From a checkpoint of a small audio captioner.
Training: soap at rate 0.0014, 9400 steps, batches of 128.
Rows from block 4 of the audio encoder of a small audio captioner, named by matrix and row number. Rows with one number belong to one channel. Each number is 128 + 24 x the weight over its row's rms, rounded and kept within 0 to 255. All counts start at 0. Numbers have three digits each.
Before each channel's rows are labels from the 100 clips, of 14976, where the channel reaches its highest value: "peak on" is the class under the peak; "responds to" is what is common among them. Only what is clearly more common there than usual is listed. The data: synthesized solo parts of chorales (CocoChorales). In brackets: how many of the 100.
# convs1: grouped (4 groups) 3x3 conv (encoder.blocks.4.convs.1.weight, 192x48x3x3, each kernel summed), inputs within the group 0-47
# convs2: expand pointwise conv (encoder.blocks.4.convs.2.weight, 384x192x1x1, transposed), outputs 0-127

peak on: D#4 (41)
responds to: note D#4 (54); horn (50); note C#4 (31)
convs1.8:107109146125126115099141096123165139138132120120137092123122115152128110156105143172101139201117154109099163145090130134125106092090105158116106
convs2.8:106104135143161138109134131131114143140180116085151123119182165148129159118070118121125166121132116085142129131155149113124090101163130160128107139103126151127153157084079145128141096157130136081144163110130156152143158123106136114113124090154125128086133160152091156139117124118117157152153124108109102142081133146125154130121154136126158116078115170100109126145125146153136130132167

peak on: C4 (48)
responds to: note C4 (78); note A#3 (41); note C#4 (36); note G3 (35)
convs1.39:113103111107119132103109124084123101126129073148133131139148150150166091128173150116137117107143116081153116140098156108163121139150108091128173
convs2.39:153156156148102147174110106135179114140109129120112111127121133136111130150128136125101135136112140143119129151147193114114120126125088095121129112118085109171151130136082104125134153148119145117116137108112111143157082124153120133160116116150151163131089109089122106162171150104093148114133161171119124140135157195127137130119155094095101164125140116126120144117130107131158161140114

peak on: silence (68)
responds to: note G#3 (52); cello (39); note A#3 (38); note C#4 (34)
convs1.163:120114177100097114117099105133112158136100095117151122120142120163140102142131148132169127117125116089078176153146091079118109118125122155145112
convs2.163:109095148156145139139142162100105107132107124097175149082115156150097155146090095133112126133138132087134154092106096118102118104130120122144125137128095137115125129123137149096094107133127119104112126122114137155113105143090130180106120127088158143164118102125126090111126146131113143100147140142106118114100117110152127132109141117110105089151116134149092172102098177153133134077118

peak on: C#4 (36); G#3 (29)
responds to: note C#4 (55); note G#3 (49); note A#3 (36); note B3 (29)
convs1.86:156125133187175125094166144134110092115132102098110114088120153150123114137129153130108115157141104134146124099124079143135143177116126126086123
convs2.86:122122125089096109138084107120093102121113151096139133092112104146103139123127131138164151150146153118125112128143145147157136169098103106156107115145084116109112176153125135163146137133058142121150083146137147094063095131134083121143107174145111111146118185091115114139141139096138108139132114166152120116161109103115122128158117097133100148093106102162091138130145105116148179150128

peak on: F5 (47)
responds to: note F5 (87); note D#5 (58); trumpet (42); note G5 (29)
convs1.191:119129160162132155085137140131124173160106077102091104150127115134158111117109120120125114104143132113147135135155145122109186121105137100186120
convs2.191:143130074121172138111143128154098107151190127117097068106108164101074113117128123108150135131130147122114122137123146115112112128114140102172120137136112157082140098169127126141138133160150193159125141171138139153135125130151135121145174099121117106137146138127116115148129094127115163135104176130080134112108180115168113100105151138083156098131086109126176136109148138087187102087106

peak on: C4 (43)
responds to: note C4 (56); note D4 (45); note A#3 (39); note A3 (29)
convs1.27:180150137120151116087135153145132143184175101115121110092114139136143176132107143135143118131114135135134131137131130102087147128136154150176080
convs2.27:129138071088177139162133121130112132184139107103136164057147097129130109160109109125116120098144157127135129167125132117099101075132140154152116158121157107134099089109169141162136155084130152122106110129107092151119093184136172118126109153107117093122128113136110143098095168130150125117064129151149147109123125089105108118148119124106131113138116118110104088117106107136149131118141

peak on: A#3 (46)
responds to: note C4 (87); note A#3 (75); bassoon (39); note G#3 (36)
convs1.44:143179141143190109111120113144141096068129148134125109107149146149146109118114109155124105177116072105145129119155112122097118137144116135111129
convs2.44:142134106121124116111125163143122126145109131120133165108142117136129109131107118092105127169173124112175164114153140159158135105153124115102143106145143128087120122123131144140173132140142099121142170132148149128102138137115081136124130107100118126105084127163125135093137132154116123126129171101135133111154099177133118146137114068146094096141102140131103131120118097051133171107128

peak on: F3 (46)
responds to: note F3 (52); note C4 (42); note B3 (27); note A#3 (27)
convs1.160:144089139094139130120130151117150125105180150095133155135105154162144144086103118163139114121101095120132102143178128115082152086122119122106112
convs2.160:118105142122153124124100113123087136086121160095089134101102164158116090149128178134105124076128121127145115106121131109090091088108114149152121145141105111118123111088098111077144099114077107138137152135121120139069146080118089126110075134141142098135100100137137136191120135112120129114135124112108098069118146123098110109126124111134125105075123105106148134149096125107106141164091

peak on: F#3 (32)
responds to: note F#3 (92); note G#3 (67); instrument: tuba (43); note E3 (32)
convs1.119:114102135087090126111147132098131111106070118118101117122109119122149121116104113183156129115117142120069135125098115092110116174134134095119100
convs2.119:132121142143106106174155108118145118105139110098122136140106136117160137188140112111096155122103150157096125128105130076109178122148131148133133126142138136153104159099159131126080129123124124149116143151161122147129123143109111131177158123151086120161090124107175141136162136131150097119185175124126129088125141136123133149113146143141135134149114128134112085106110163078120125069130

peak on: C5 (34)
responds to: note C5 (38); violin (32); note D5 (30); note E4 (25)
convs1.82:137103135080144122132120117129079125150138137151159132140146081082079122146116141145115143143112138066134089123150110144141139139141148153080129
convs2.82:164130110093127125141169106138111115175152171165121144110117115137125134092105114131128096088135098132156168125130110076138132143104151108090149201137105133149137153124139156106109124175121182141148137110090114115081130138134121146090149133134133094120080127140115142172123134173107140127105100119108071111131104104165120141115149101132151092167154126119093104180106135120132073131152

peak on: B4 (31)
responds to: note B4 (57); note A4 (42); oboe (33); note G4 (25)
convs1.87:120109125140123102137138077112111106154101095171101141101148114065124132122133094119163182124137146109139130154148151139128130101141114114118077
convs2.87:144153118162154117124097133127145160143130123125109107170135134137118121118149144149124100133148149144148155128153136117120125152142173169105093119134181135146101141131102118114101162142076135128111161149103153107093079142098119108117149130181109115106109082168095183106090133106138110118117123145112094135141115118095075099147126142112146092135120165106141090096124168141132125078120

peak on: silence (76)
responds to: note C#5 (35); bassoon (26)
convs1.130:164143113081134137098085084114143128100117116113117144152117110100122082093131156102147116104127169139156110148134109143100169094145122117108102
convs2.130:166114122116120130097150140106139157095177146147081114118091115143161106118119184146141152126116146096117169089123152130158116093185115121101096161146137111139161137117111154108124091111167133182133111091109117080136106130148128088095112127107141112175084094177135123110122134123096147149133172120086106117150106121115126179074098111133094114115082115126135133127125144146049122119121

peak on: B3 (31)
responds to: cello (35); note B3 (34)
convs1.189:127125108127143158148127145146133116146119099137128120128141066105133113101144127104087102175108134140143082172093138146139127151159106136114067
convs2.189:117095119092150143131130130128141131091067138144120117146113171151116095114092132142128102143097161111138118102112122149116158135148138145086130136148132132116097138097142098185156105131116147137182092140106120111113102132156098158150110155153128150137124127136140102126128115150107117155090104110113139123138138088136138126107143099157099119141147151107164109070099136158121078143116

peak on: silence (63)
responds to: note D#5 (87); note F5 (34); flute (34); instrument: trumpet (27)
convs1.129:147164099126103125170092115173116084113117101168125080158098138144135134135142143123125123110103099148183129153120139145128156100112164123122128
convs2.129:135127110155130129119139095149169108088126110145126092122124132133090147108125135138140124151120134124110103117085106116092151116123091148150102105131125121094132130131099155152150162141108091119100145125123114145145096102104181143135122112049135069143144094162097125118130126116108162112110109122146108128119137132162148129124143130135147119110141148159110114126078115095118160115138

peak on: D#4 (32)
responds to: note D#4 (59); note C4 (32); note F4 (25)
convs1.133:105145164113140177129159156176148114178193147119155153177115140126159116134120106119114107119144105125118142154135122128122099145140104108138119
convs2.133:162108148114089099102131121080107116110155116173112124129148121125109109125176092112158142151143125094150152151155154094134088158144135082118136152140126152112097172149098121125122162128156174117137095097112139167144131106124125123159108138097141144145118109160114151149152096163102118111147125105160119180121080112151166098126119128138174129102070075129099145128145149125071154075147

peak on: C4 (35)
responds to: note C4 (62); note A#3 (52); note D4 (30); bassoon (26)
convs1.35:124118120115104130157104160152136146102107088117118164153140142129077079069154147137104140136130141159156177124118123132112123104135131111109089
convs2.35:161123122108150159136129165158141128099171150151092150119120118105070150082104088101114154092115138103105134139135119137114130173130131099121121100084151124139167107186096138124108127135152082147084142086163132140142119167138171154127176150120127114157135117128138135089139129095075136122134114078143127102121107160162142119134117152111170126106142160175112105112095070126167160155111

peak on: F4 (45); C#3 (25)
responds to: note F4 (60); trombone (53); bassoon (33); note C#3 (28)
convs1.112:126119158148132108156127125072119109091105150167113095124145143107158154174175147130157119153108132129100128101118121111132101107110140085102161
convs2.112:124092152115103080113148119123123157093142140148098133136127134113120152120090120113122137134166099134163110116116165104117136140130124140087133160095107094092148182121111173159121133129126110121147140137137078134164124153128133126110115131181164139110112106144122147094144122157180152118137129115149143111108138152095133158099102155153109137149104145113117165123144107133127150131200

peak on: A#3 (53)
responds to: note G#3 (80); note A#3 (70); cello (41); note F#3 (33)
convs1.53:135095132115136170103114100100133140143140101148079154111147169127120113150135081119110071119135124124114149142123114157163156168143118093133161
convs2.53:115104133135178092124135119104143139125131166148122150147111119107112116180124136132147187132122082139140134150154120094125114134126091133100110122121116144127153136149122113132102083105122172118135138152154056112146119131170151158134144098124170154138126123116131078131182117142139138115092087157131162132096150156136118126108149116120137127128129084114109139102132135165149149112148

peak on: F4 (46); D#3 (30)
responds to: note F4 (48); viola (44); instrument: tuba (35); note D#3 (30)
convs1.166:131105153100119120137126135066122110134125153127159111071130159129117142128157117124165175127158134104123126127147167088087105095120159139144149
convs2.166:158102119110142107138128130109139111140156106126114159098104122112166134109124131123148138097097175125109100137114163142090133110136132098112141131110127118124148158135138144166122181132117184138121150133132112104156133134119141124136160118139101208128112150125101094140168110120152119141124156123103145136131129120156187160139155139187141137126112133123160117153125159153132125091114

peak on: B3 (32)
responds to: note B3 (65); note C#4 (56); note A#3 (45); bassoon (38)
convs1.75:098170123139142119163082134113129142118115158124087165098147132097133155154140091105200143137127124132148120113094109145107137127126128081131139
convs2.75:118149120135171122130159087162100119081101118130146127141097135127131138150128107160133130084170100183109167114134124116160127099140106132152160135143152102149146128080108097112159104131173107107129109123089158167094114110112138166127088121113151187129140083127103136144120129088132089132156145138087163127191138113122131120105144074113139159101146188147147101113155132167115141133114

peak on: silence (55)
responds to: note D#4 (39); trombone (29); note F4 (25)
convs1.121:120165111143108122112144149056102104121108163134131159135108097132118082108135096136142105135155167130103121123121095128148163148082133159126117
convs2.121:122139137136125125199155119114125090098125150124096141113116115158078148098125124070124099109138097134135141137109130111134129141142117123145097114092112100123106139143118140119120148138075154146119172117129092115122133131106136059112123125136190121140116063140122088128135110086104160182138195113130056121108108132130137122124112130138152094133147142099128141092133138126085109121149

peak on: A4 (26)
responds to: note E5 (39); violin (34); note A4 (29); trumpet (26)
convs1.6:074097084142095119108138099143102121126117142141125110166099106152165118123126141124080121140149130152124132157144143117139075123143128157183109
convs2.6:149123091149143096138212116136130110114110135085105121160107106103120139165103147130110094107122151084160155103148122126139180128132133111156116134079089115123092113178096143163112098127128128102147170116114114129135164156150114099113124140142172132106121132146139106141161096180147114130139131142126143114131131083109121115169126151124104110139117147175097113114135140163117122107147

peak on: G#5 (28); D3 (25)
responds to: note G#5 (28); note D3 (27)
convs1.168:108150112144099157160109079143140132179106141118087128165117087109108155098142154124098123121144122104164104115100109121093168121106131131148132
convs2.168:131161117152116130152154119126162131128098099106142135102098141145119116127099117122142124090182148118156107074150135123130113141089122108135122162156156168100135096108134109094129116141139126127107105081132131141121088116163129097146101104123157169095093138113124104129148082112146095107134133123127119135127149103146093102134074113085106118087174091154152118150149150119147094157109

peak on: F4 (40)
responds to: note F4 (67); note D#4 (30); note G4 (26)
convs1.161:098132113111133132136165109158119118109109191134138102088123101149157125125135122103154146108138151126177107143152113108096118141100189111108153
convs2.161:131117112151098116144126128095164139124114110140100073133163134129134139081109143148135084099138170121093160103135146145133093134088109166107170088138109095139155173136170163124127124142113147137137171113145134115177145191101148126132130097149122148144140117148119124133116160135146151141108093092101114156161153151148125111160130103118178095167144106118133162125130157092075113151128

peak on: D5 (30)
responds to: flute (55); note D5 (34); note B4 (28); note C4 (28)
convs1.46:150112115160114126097105121091152119124102167154143127125130179129128135148119164114157147109119103147124113140195111157111139112114125071094110
convs2.46:138093127082173166108128098168092092150114136144107150091103123106170115120116090121128113154112129131176127136112119126136128120096112126130117135115104136172130149103111126086132090105146151135115142105178165134139119112115137159111073157099099093138132107116183173104101157132117151129136171129134125097131130101097158115151125157145131182151139113097094153135135125159136129135166

peak on: F#5 (31)
responds to: flute (42); note F#5 (40); note C#5 (27)
convs1.115:132138094134108104152104117110133115125127156100168134137105139163106106115157129115189107200117108135133161110166130133120105163133141121135091
convs2.115:120121148114119151100122140137112121147108128117136174156102128148082108113146125118112104173107168109108178173110117091164131121156135111128167127141101117138149116091060192155145141145124150134177116155123136125128150099117158155114121150141098155128159125145139074095122130143118082152165118075156130137125167174119097132142140144119174114102132115087125159163151130109123159117140

peak on: G4 (30); E5 (29)
responds to: violin (56); note E5 (33); note G4 (30)
convs1.128:150107116092090142128156100128113120123142137133107142107207155107108124176111155137118121124136147118147161146127126117155082114160164098142120
convs2.128:160129124131082131114132130172155113114152109135159104144163162139132127077090126179092159097160129149136120101112154138118159144169151136090151138108110150130137131119098120147124106117085081112176181161090110112153114120094125104105132097149125137110089147177103132092128128143145140115168078141071087134179102159146103142098137155108174167098089104168129161096135116095139150138150

peak on: F5 (60)
responds to: note F5 (83); flute (68); note D#5 (49); note G5 (36)
convs1.172:160137125113129118101115136162137140136099124120128065115155131135117117098162123125086150096141113138142125109126157060108130193120126138160138
convs2.172:116087149133106100164145115129168116106139110111131122109124139126120098116165148130161110119126170117101130110172130159156122094165124161160168111117152099108119121150112155103181125150169170137109132132126129134147119113161129136122130129164155106156158086152135119161106102116086178135087169142132130116126130127141104095134138144094135119138095115112130112136155122096108114114104

peak on: C#4 (49)
responds to: note C#4 (71); note D#4 (48); note F4 (30); note G#3 (29)
convs1.0:131143143116152138110125116106099090134111181123169141084156112146144153128157112120108130120167138116130129159171088148108106110118114101091174
convs2.0:176130100152094088115156096141098138141144151141136150089144153112142123119148127112109126161147086158107131174127068106144159096133126112133126111133086151136111103129111110151122141141121113121111097132150141157166197171131130124109152169153135146072114135129139128170103126148130124117132108110116169114099178118151108132121141092110147139126106115083149135155157140132179132119118

peak on: silence (61)
responds to: note G#3 (69); note C#4 (51); tuba (35)
convs1.52:148127117105167130166168193131116112092118148110090100107100120113084136135137177116109143128115117118103130113147129128100105135138139182141127
convs2.52:171106134118158073128152136159121107075129147148166097103126124146160128157113129142095115133144126141113077105171149144089110079127153140116156146152162128136147114156108086104101116179138106134129126118131176140111146145111114151130082113158098148189117142084125174148107144099115110119152149117143097142130084126144169071106156125139165164125133131107135122119109101089142090112115

peak on: A4 (26)
responds to: note B4 (94); note A4 (47); note C5 (45); violin (34)
convs1.79:121090151103126133145118141129137125150169145101122088124107136125150143133146083142155141062132134113091108125168131139144140153161078160102110
convs2.79:136101130145135102166124134144137110129118117107113121118154125153123169106143098157113146132179130141128122119096167143164155145160125119156141154108143129097142109126130087092144151094097105137151120153123127132144123138155114120126095128137124089134130150165120131143081167181088121178109152114094077150097082161148148148135093100130140087142102132148143078158061126126109119115155

peak on: B4 (26)
responds to: note A4 (43); note B4 (35); oboe (30)
convs1.103:119129126152160109130128155086083164155118177123192146128138153158121124128144141100111072147132136114117137127098133142166103097133145144144129
convs2.103:113132119122102120139129174162109114112057113107105085134127145092143144138117141087127161136155147128106142125086135146114149147147088123155081102107141100137121114141127098147137117135094108148143122175110140119101100069139145111100123138140109071097113103100128113089102093143110105121117102120135132128133086111118155108122109103143128122150071119096131119083136135115130103132144

peak on: A4 (27)
responds to: oboe (74); note A4 (36); note B4 (34); note C#5 (31)
convs1.106:119128133093140107138102157108131079172093111147094131109165150098131164142105144128115111112110149140135135097097126105094101144180109101105144
convs2.106:118114103140143149106110095131128103158072129124117171161137140154135131138134111138103153156114149129069078123159143188156093146139155108131139114136162170105121095119126117135129128123120132110162153142124184125123140142151118104157058155165113095159108124111125121122080152136185146117077073121130144189125175118089106135162150141123136160110128113135133086173151106088114097120138

peak on: C4 (27)
responds to: note C4 (55); note A#3 (43); note D4 (40); note C#4 (38)
convs1.12:141121136119136126146172143121140137154167130128143099134114165179110162154127163097160118145096170093111128110112093139140102159145112112173111
convs2.12:168109153145081149139147111127099134101113090151101131154173133120161092131097143093167116119125100124142084112110127119127103108125131150159161161163123151125152131119154173171143103077143135116138114158116129154088129124134127128157130107145109104180136127121150109119139103143134131158101134140138129154164141191149127108073143150141123139144116110108144120150095136109113108118152

peak on: F4 (25)
responds to: note D#4 (54); note F4 (52); viola (31); note A#3 (31)
convs1.7:137104129156137106129167067093099141094157092112099089153133127115128143134133129135069121150164145150142155098126134120135131123149133171154117
convs2.7:169152132154135094147124107102113125119123108168152097176140138102191124102160167112109119106151156117115123109127136116146140142093147138162143128154082125132129146137102119137172110141134141163150147098172134144115118147140130117090096123111142150121172129132165127119125126138170094125115147170119142117121104086109162118152101079140115176135154084111129126097130131122164116117165

peak on: C#5 (41); D#5 (26)
responds to: note C#5 (55); note D#5 (52); violin (35)
convs1.114:138124096113124099086123130121117123142192110138145131102130193143111143139153139128148167116160124129113150105132166177164129099117155144131149
convs2.114:163088148145152104152133150137133135112141119106140098099161095106144155092115100131083121101174117103125084118126114109100115128120130114136132146130098135097103152089133143137099149135097107149157155127148151201122109120113153179097122086099111110137139132115155110188141108129161138134202125143147161111148098102119124141095118110120099085100093136099131124122142139139135121134129

peak on: G5 (27)
responds to: note G5 (49); note F5 (31); note G#5 (26)
convs1.26:150110140151142119128120121116151118143158167113104107123081141159117133150081095136103134097143090086116147137131079115090150085143121139092132
convs2.26:120123100122081150151139130134171144154134137153108130146175130101126161108151113132137081137150112130171117114139135149157138124146135121095140142153144175109119134086146126140125136091094127136156106098138137146159140155111142124131083147137111157110146089151124128104173110118192134132145111115134108126114142120129102112145156129088102129130055128144155166139100119096156125116136

peak on: G#3 (37)
responds to: note G#3 (67); note A#3 (63); note C#4 (60); note B3 (36)
convs1.72:116121167131101131142129146119114121135173194110117100117130102170091112132100140129085102107131134151092146119145143116145098151098112177146117
convs2.72:135098137141124110135094167171118118103140134133153116119115102130093168138123157163086138131185079122090132144150123089154091119123151106135116174127157140113139130099097116106142108156120111118113103111163153136125138086160079163099178143126101101154120171118139167121148143122121152102057124120124160072117083092111144134103175110096077165085152072105092139119137112131103147101099

peak on: D4 (28)
responds to: cello (44); note F5 (43); note D4 (36); note D#5 (30)
convs1.144:113132148138110159165103114122124178113081145110124116080135106153124131110126086125117126158150137121145135076110116169134118143124175177145121
convs2.144:119151089083154125148182101108166124106132102170141118096150076110132118106181126098086167165127138111104122122123164114085116143149149141104192125146096081136115103152133091168131115158145157135134097108095080132103134120140108126104104107161138122092115125115131151190131086134098164104112123119115128117166139086094071119126139111099174099133124167121125112142095118120155122107113

peak on: D5 (44)
responds to: note D5 (49); note C5 (34); note D#4 (28)
convs1.126:180139143144114167101147161152153126118155159130166150132109153149101099135135140128101134135153120115132135136138132168189136102146187128129148
convs2.126:103152133098153148180103149158118138118092133173105106143098140151131141110108105151113120123112108116136135123130109082117161116142125121124116105126135139097069073147145127119140117105173137139110176096113146112127155126131117125137117138109092104134134136120114114128159188135161111144145114095106153120094121093144145110118145094106126161170118100138101135130102173124115119106143

peak on: F3 (25)
responds to: note F3 (35); note G3 (33); note B3 (31); note A3 (29)
convs1.183:153097176137115138106110152133126164110117086128161107077111168142112095104131102128113111128132091109143103130108109143119128096163143173128096
convs2.183:078145125101109123133128169139111131120143140116123120148125134101116125151178165102144136159124112108158113121138118151136153150133135119113129168092123099117114098117098126125068123119117124124116130074117135088106163159123151117113105140155115136120115093111089129134152147109102133189087045164134128108158112139166090140131115122143135084157108116088144143115083108127076087120091

peak on: D4 (76)
responds to: clarinet (99); note D4 (81)
convs1.99:135132118105129140095116089110122111136145124134119138170150146161107141099137171119135135117165096152125115084145164093101189112134080139108128
convs2.99:111122146115108151128125136111131094125135124108143154154105115140122149126102126133128154109111120130193160138106131149107138097126145130138148150119101172147099125098126137144100149132174098113105085111143132130093113129161109132134119133097178110158160149124136139151164101143129121164116129164134095135127103137107118144128067145104153119126127138124102098104110155169104125164122

peak on: A#3 (65)
responds to: note A#3 (72); note G#3 (54); note C4 (51); cello (39)
convs1.34:161123089148107148112118108107111098101107162121131114155149168100147130100130114113103140088102094110168128135169124174103163110126146124149097
convs2.34:125136132122135101113092146085131124173113152131165105102142079163137103160096131140156117135094149095115116086138099089121174138110142087143160112133119129120134097112143135119138124168138142154093072132121151143111106122126126160155128135122122124147159113128092119146125127110145154070167123151113111113178103117142159117134083117132166111128132133095138170175138143116143141128141

peak on: G#3 (32)
responds to: note G#3 (57); note F#3 (54); note C#4 (45); note B3 (38)
convs1.141:121147095114126155149129118178114109114133151117140161101093142141128175159158143114128126138164116165072125135128099137144176160120128124089102
convs2.141:150120163084169100142160123126086122174163121098157082134144113129087149049108107156134125072161133130143114075099105113135125156130145143131169127155122146093126156108102126177155130108116139105162124138148112148153133133126131139153146098145124120145113106160140132090115089159120146142150092133108146149113137141122113139131118148127154179156134149091092153124106137117178151117115

peak on: silence (51)
responds to: note A#4 (73); note G#4 (34); note C5 (33); oboe (28)
convs1.124:122132177151136164119164157113167082098130128152085166158134138162113113122134111143124153131125130136119118125169120097093124131095137175096126
convs2.124:116097135108084107137116121119120117120109143135085160091134137161131144110165106171169120141118133130151114135140195080159102108156120135161119115117136143142140110136132142098133164128105169135078112085111110168105117129127155114113125129132167140100128143122149116106141103141136103133089110118086113123131101085145132124101144115212149123134112152171141117113117072149103125152107

peak on: F#5 (64)
responds to: note F#5 (72); note E5 (53); violin (34); note D#5 (25)
convs1.122:109155127102134119141130120106117146189108165054113156112157137136109112109132103140113160163140106145139164105092114143157138135160128124143108
convs2.122:108115120116091093139171145157180127158105101107128143138144152131181109130132160078107162158105144173055149089163145121131140129100133132143129115138163138098119108124129128113126147126137118160109121107148146149144081120158149135123121125068139110126162096129114110112116103120137124166115108130096143092139158144132125146113149082155104122135116110141127123148124140137159094093086

peak on: C4 (28); G3 (25)
responds to: note C4 (54); note G3 (43); note A#3 (43); note A3 (38)
convs1.10:166120137147129079116116123126138204099137129137112135121173148123134125099108144102126116123114168116138111134088108118159101132148136093073128
convs2.10:132142110102124106110109095092149120113122126094111127118113120096112098168089148104118117113113099134110081101142124092128143119096097146119128089114135109113118142116164140119130135122155145087127090080135117099160113131124166190101102164104119128124126152102131166156152146109117129125118150154087127129131136113165141089152132108122103126123137129134159176098131152164177127144112

peak on: F4 (53)
responds to: note D#4 (66); note F4 (61); clarinet (29); note G4 (27)
convs1.28:137140140124146104128122124162079144079111115145133135134126102100142109109065133090118132133171144176109151143085121129116110088132137143092141
convs2.28:153104142113148157117120106181131105135100174126113124145116119161121120102100117116136120135173117185108130136100150122122101125075130127115104190154130138122149153163088108069119129097099140128082098113132086121078153088132159158104175100137137127137146106161119097113116120124136159128145114131094114128093128132114121139133124181139115164125125093111106117152132098084140095178135

peak on: G#3 (36)
responds to: note A#3 (62); note G#3 (57); note C4 (42); note C#4 (37)
convs1.92:162115150131139089145127143106096153099134129131138123125145146142082135166134124068123153142128120128119142147102122074144144150133088163174162
convs2.92:081142111117158113149140155140087112146127109132122088155180100122114099155129135127175159104098145107127140128143130072143159097140136110127183090112106126152158074143096137161167101108116086130114121097158148114083138129117162114168138109124131144137114098085154106083160092105126089127111129155111113140088131117140162102097144122157106159147140138141100158108131163132103132154065

peak on: C#4 (45)
responds to: note C#4 (60); note D#4 (51); note C#5 (29)
convs1.107:129104135089149116124148059092139163145104101149142156112116130105127137143145116144105095129159136146101153085120119128146150148181119145092118
convs2.107:122115099075098112135131111131167146134118116150097149131116119167092143130139149144148133128100106080158157126149127105119141098127131137073070097109150127134096122142128098158146099137154155114093127133127180147060106106141105162103145100150121161109112112142115102119129056099143100103145082137158142103161143118112095138110157108083077111127136128119133195121114098096144136123116

peak on: C#4 (29)
responds to: bassoon (53); note C#4 (47); note D4 (44); note B3 (38)
convs1.157:130092105164130107125115130157139138128195130146122118124101147089107177119163128159120125117101108107095137139118142127108130112145160102112064
convs2.157:131139158193120142175155161074134151149119114129185123134105120136118125116108091136105126131113125101167088106131137130112106131070125110139146166111088117150122137148109129120124121086149147116114128136101110140094109121115118122113116123130090146131103131127103086161162118163118130096107117128182122090111090156162179130133096086100143111099122145109113099106147063083108161120124

peak on: B4 (38); A#4 (27)
responds to: note B4 (92); violin (92); note A4 (47); note A#4 (40)
convs1.137:115157154169151122127131155075118088129134188144174113120122095143124110104127138147138123154135093088119140152121118093136168100099142140125133
convs2.137:105109157141122106158130132099137135142120149116108159159126135179133155127137156122135116149130125101091138135097120126113148111140129137128134075141109086093105103081130141147095121135139145085152137094119160150145159136137117108108129132076129078133130110149140161127122132149097121147110118131113125140107119099128122123138116112104150105131117117102117132143116110121151133133090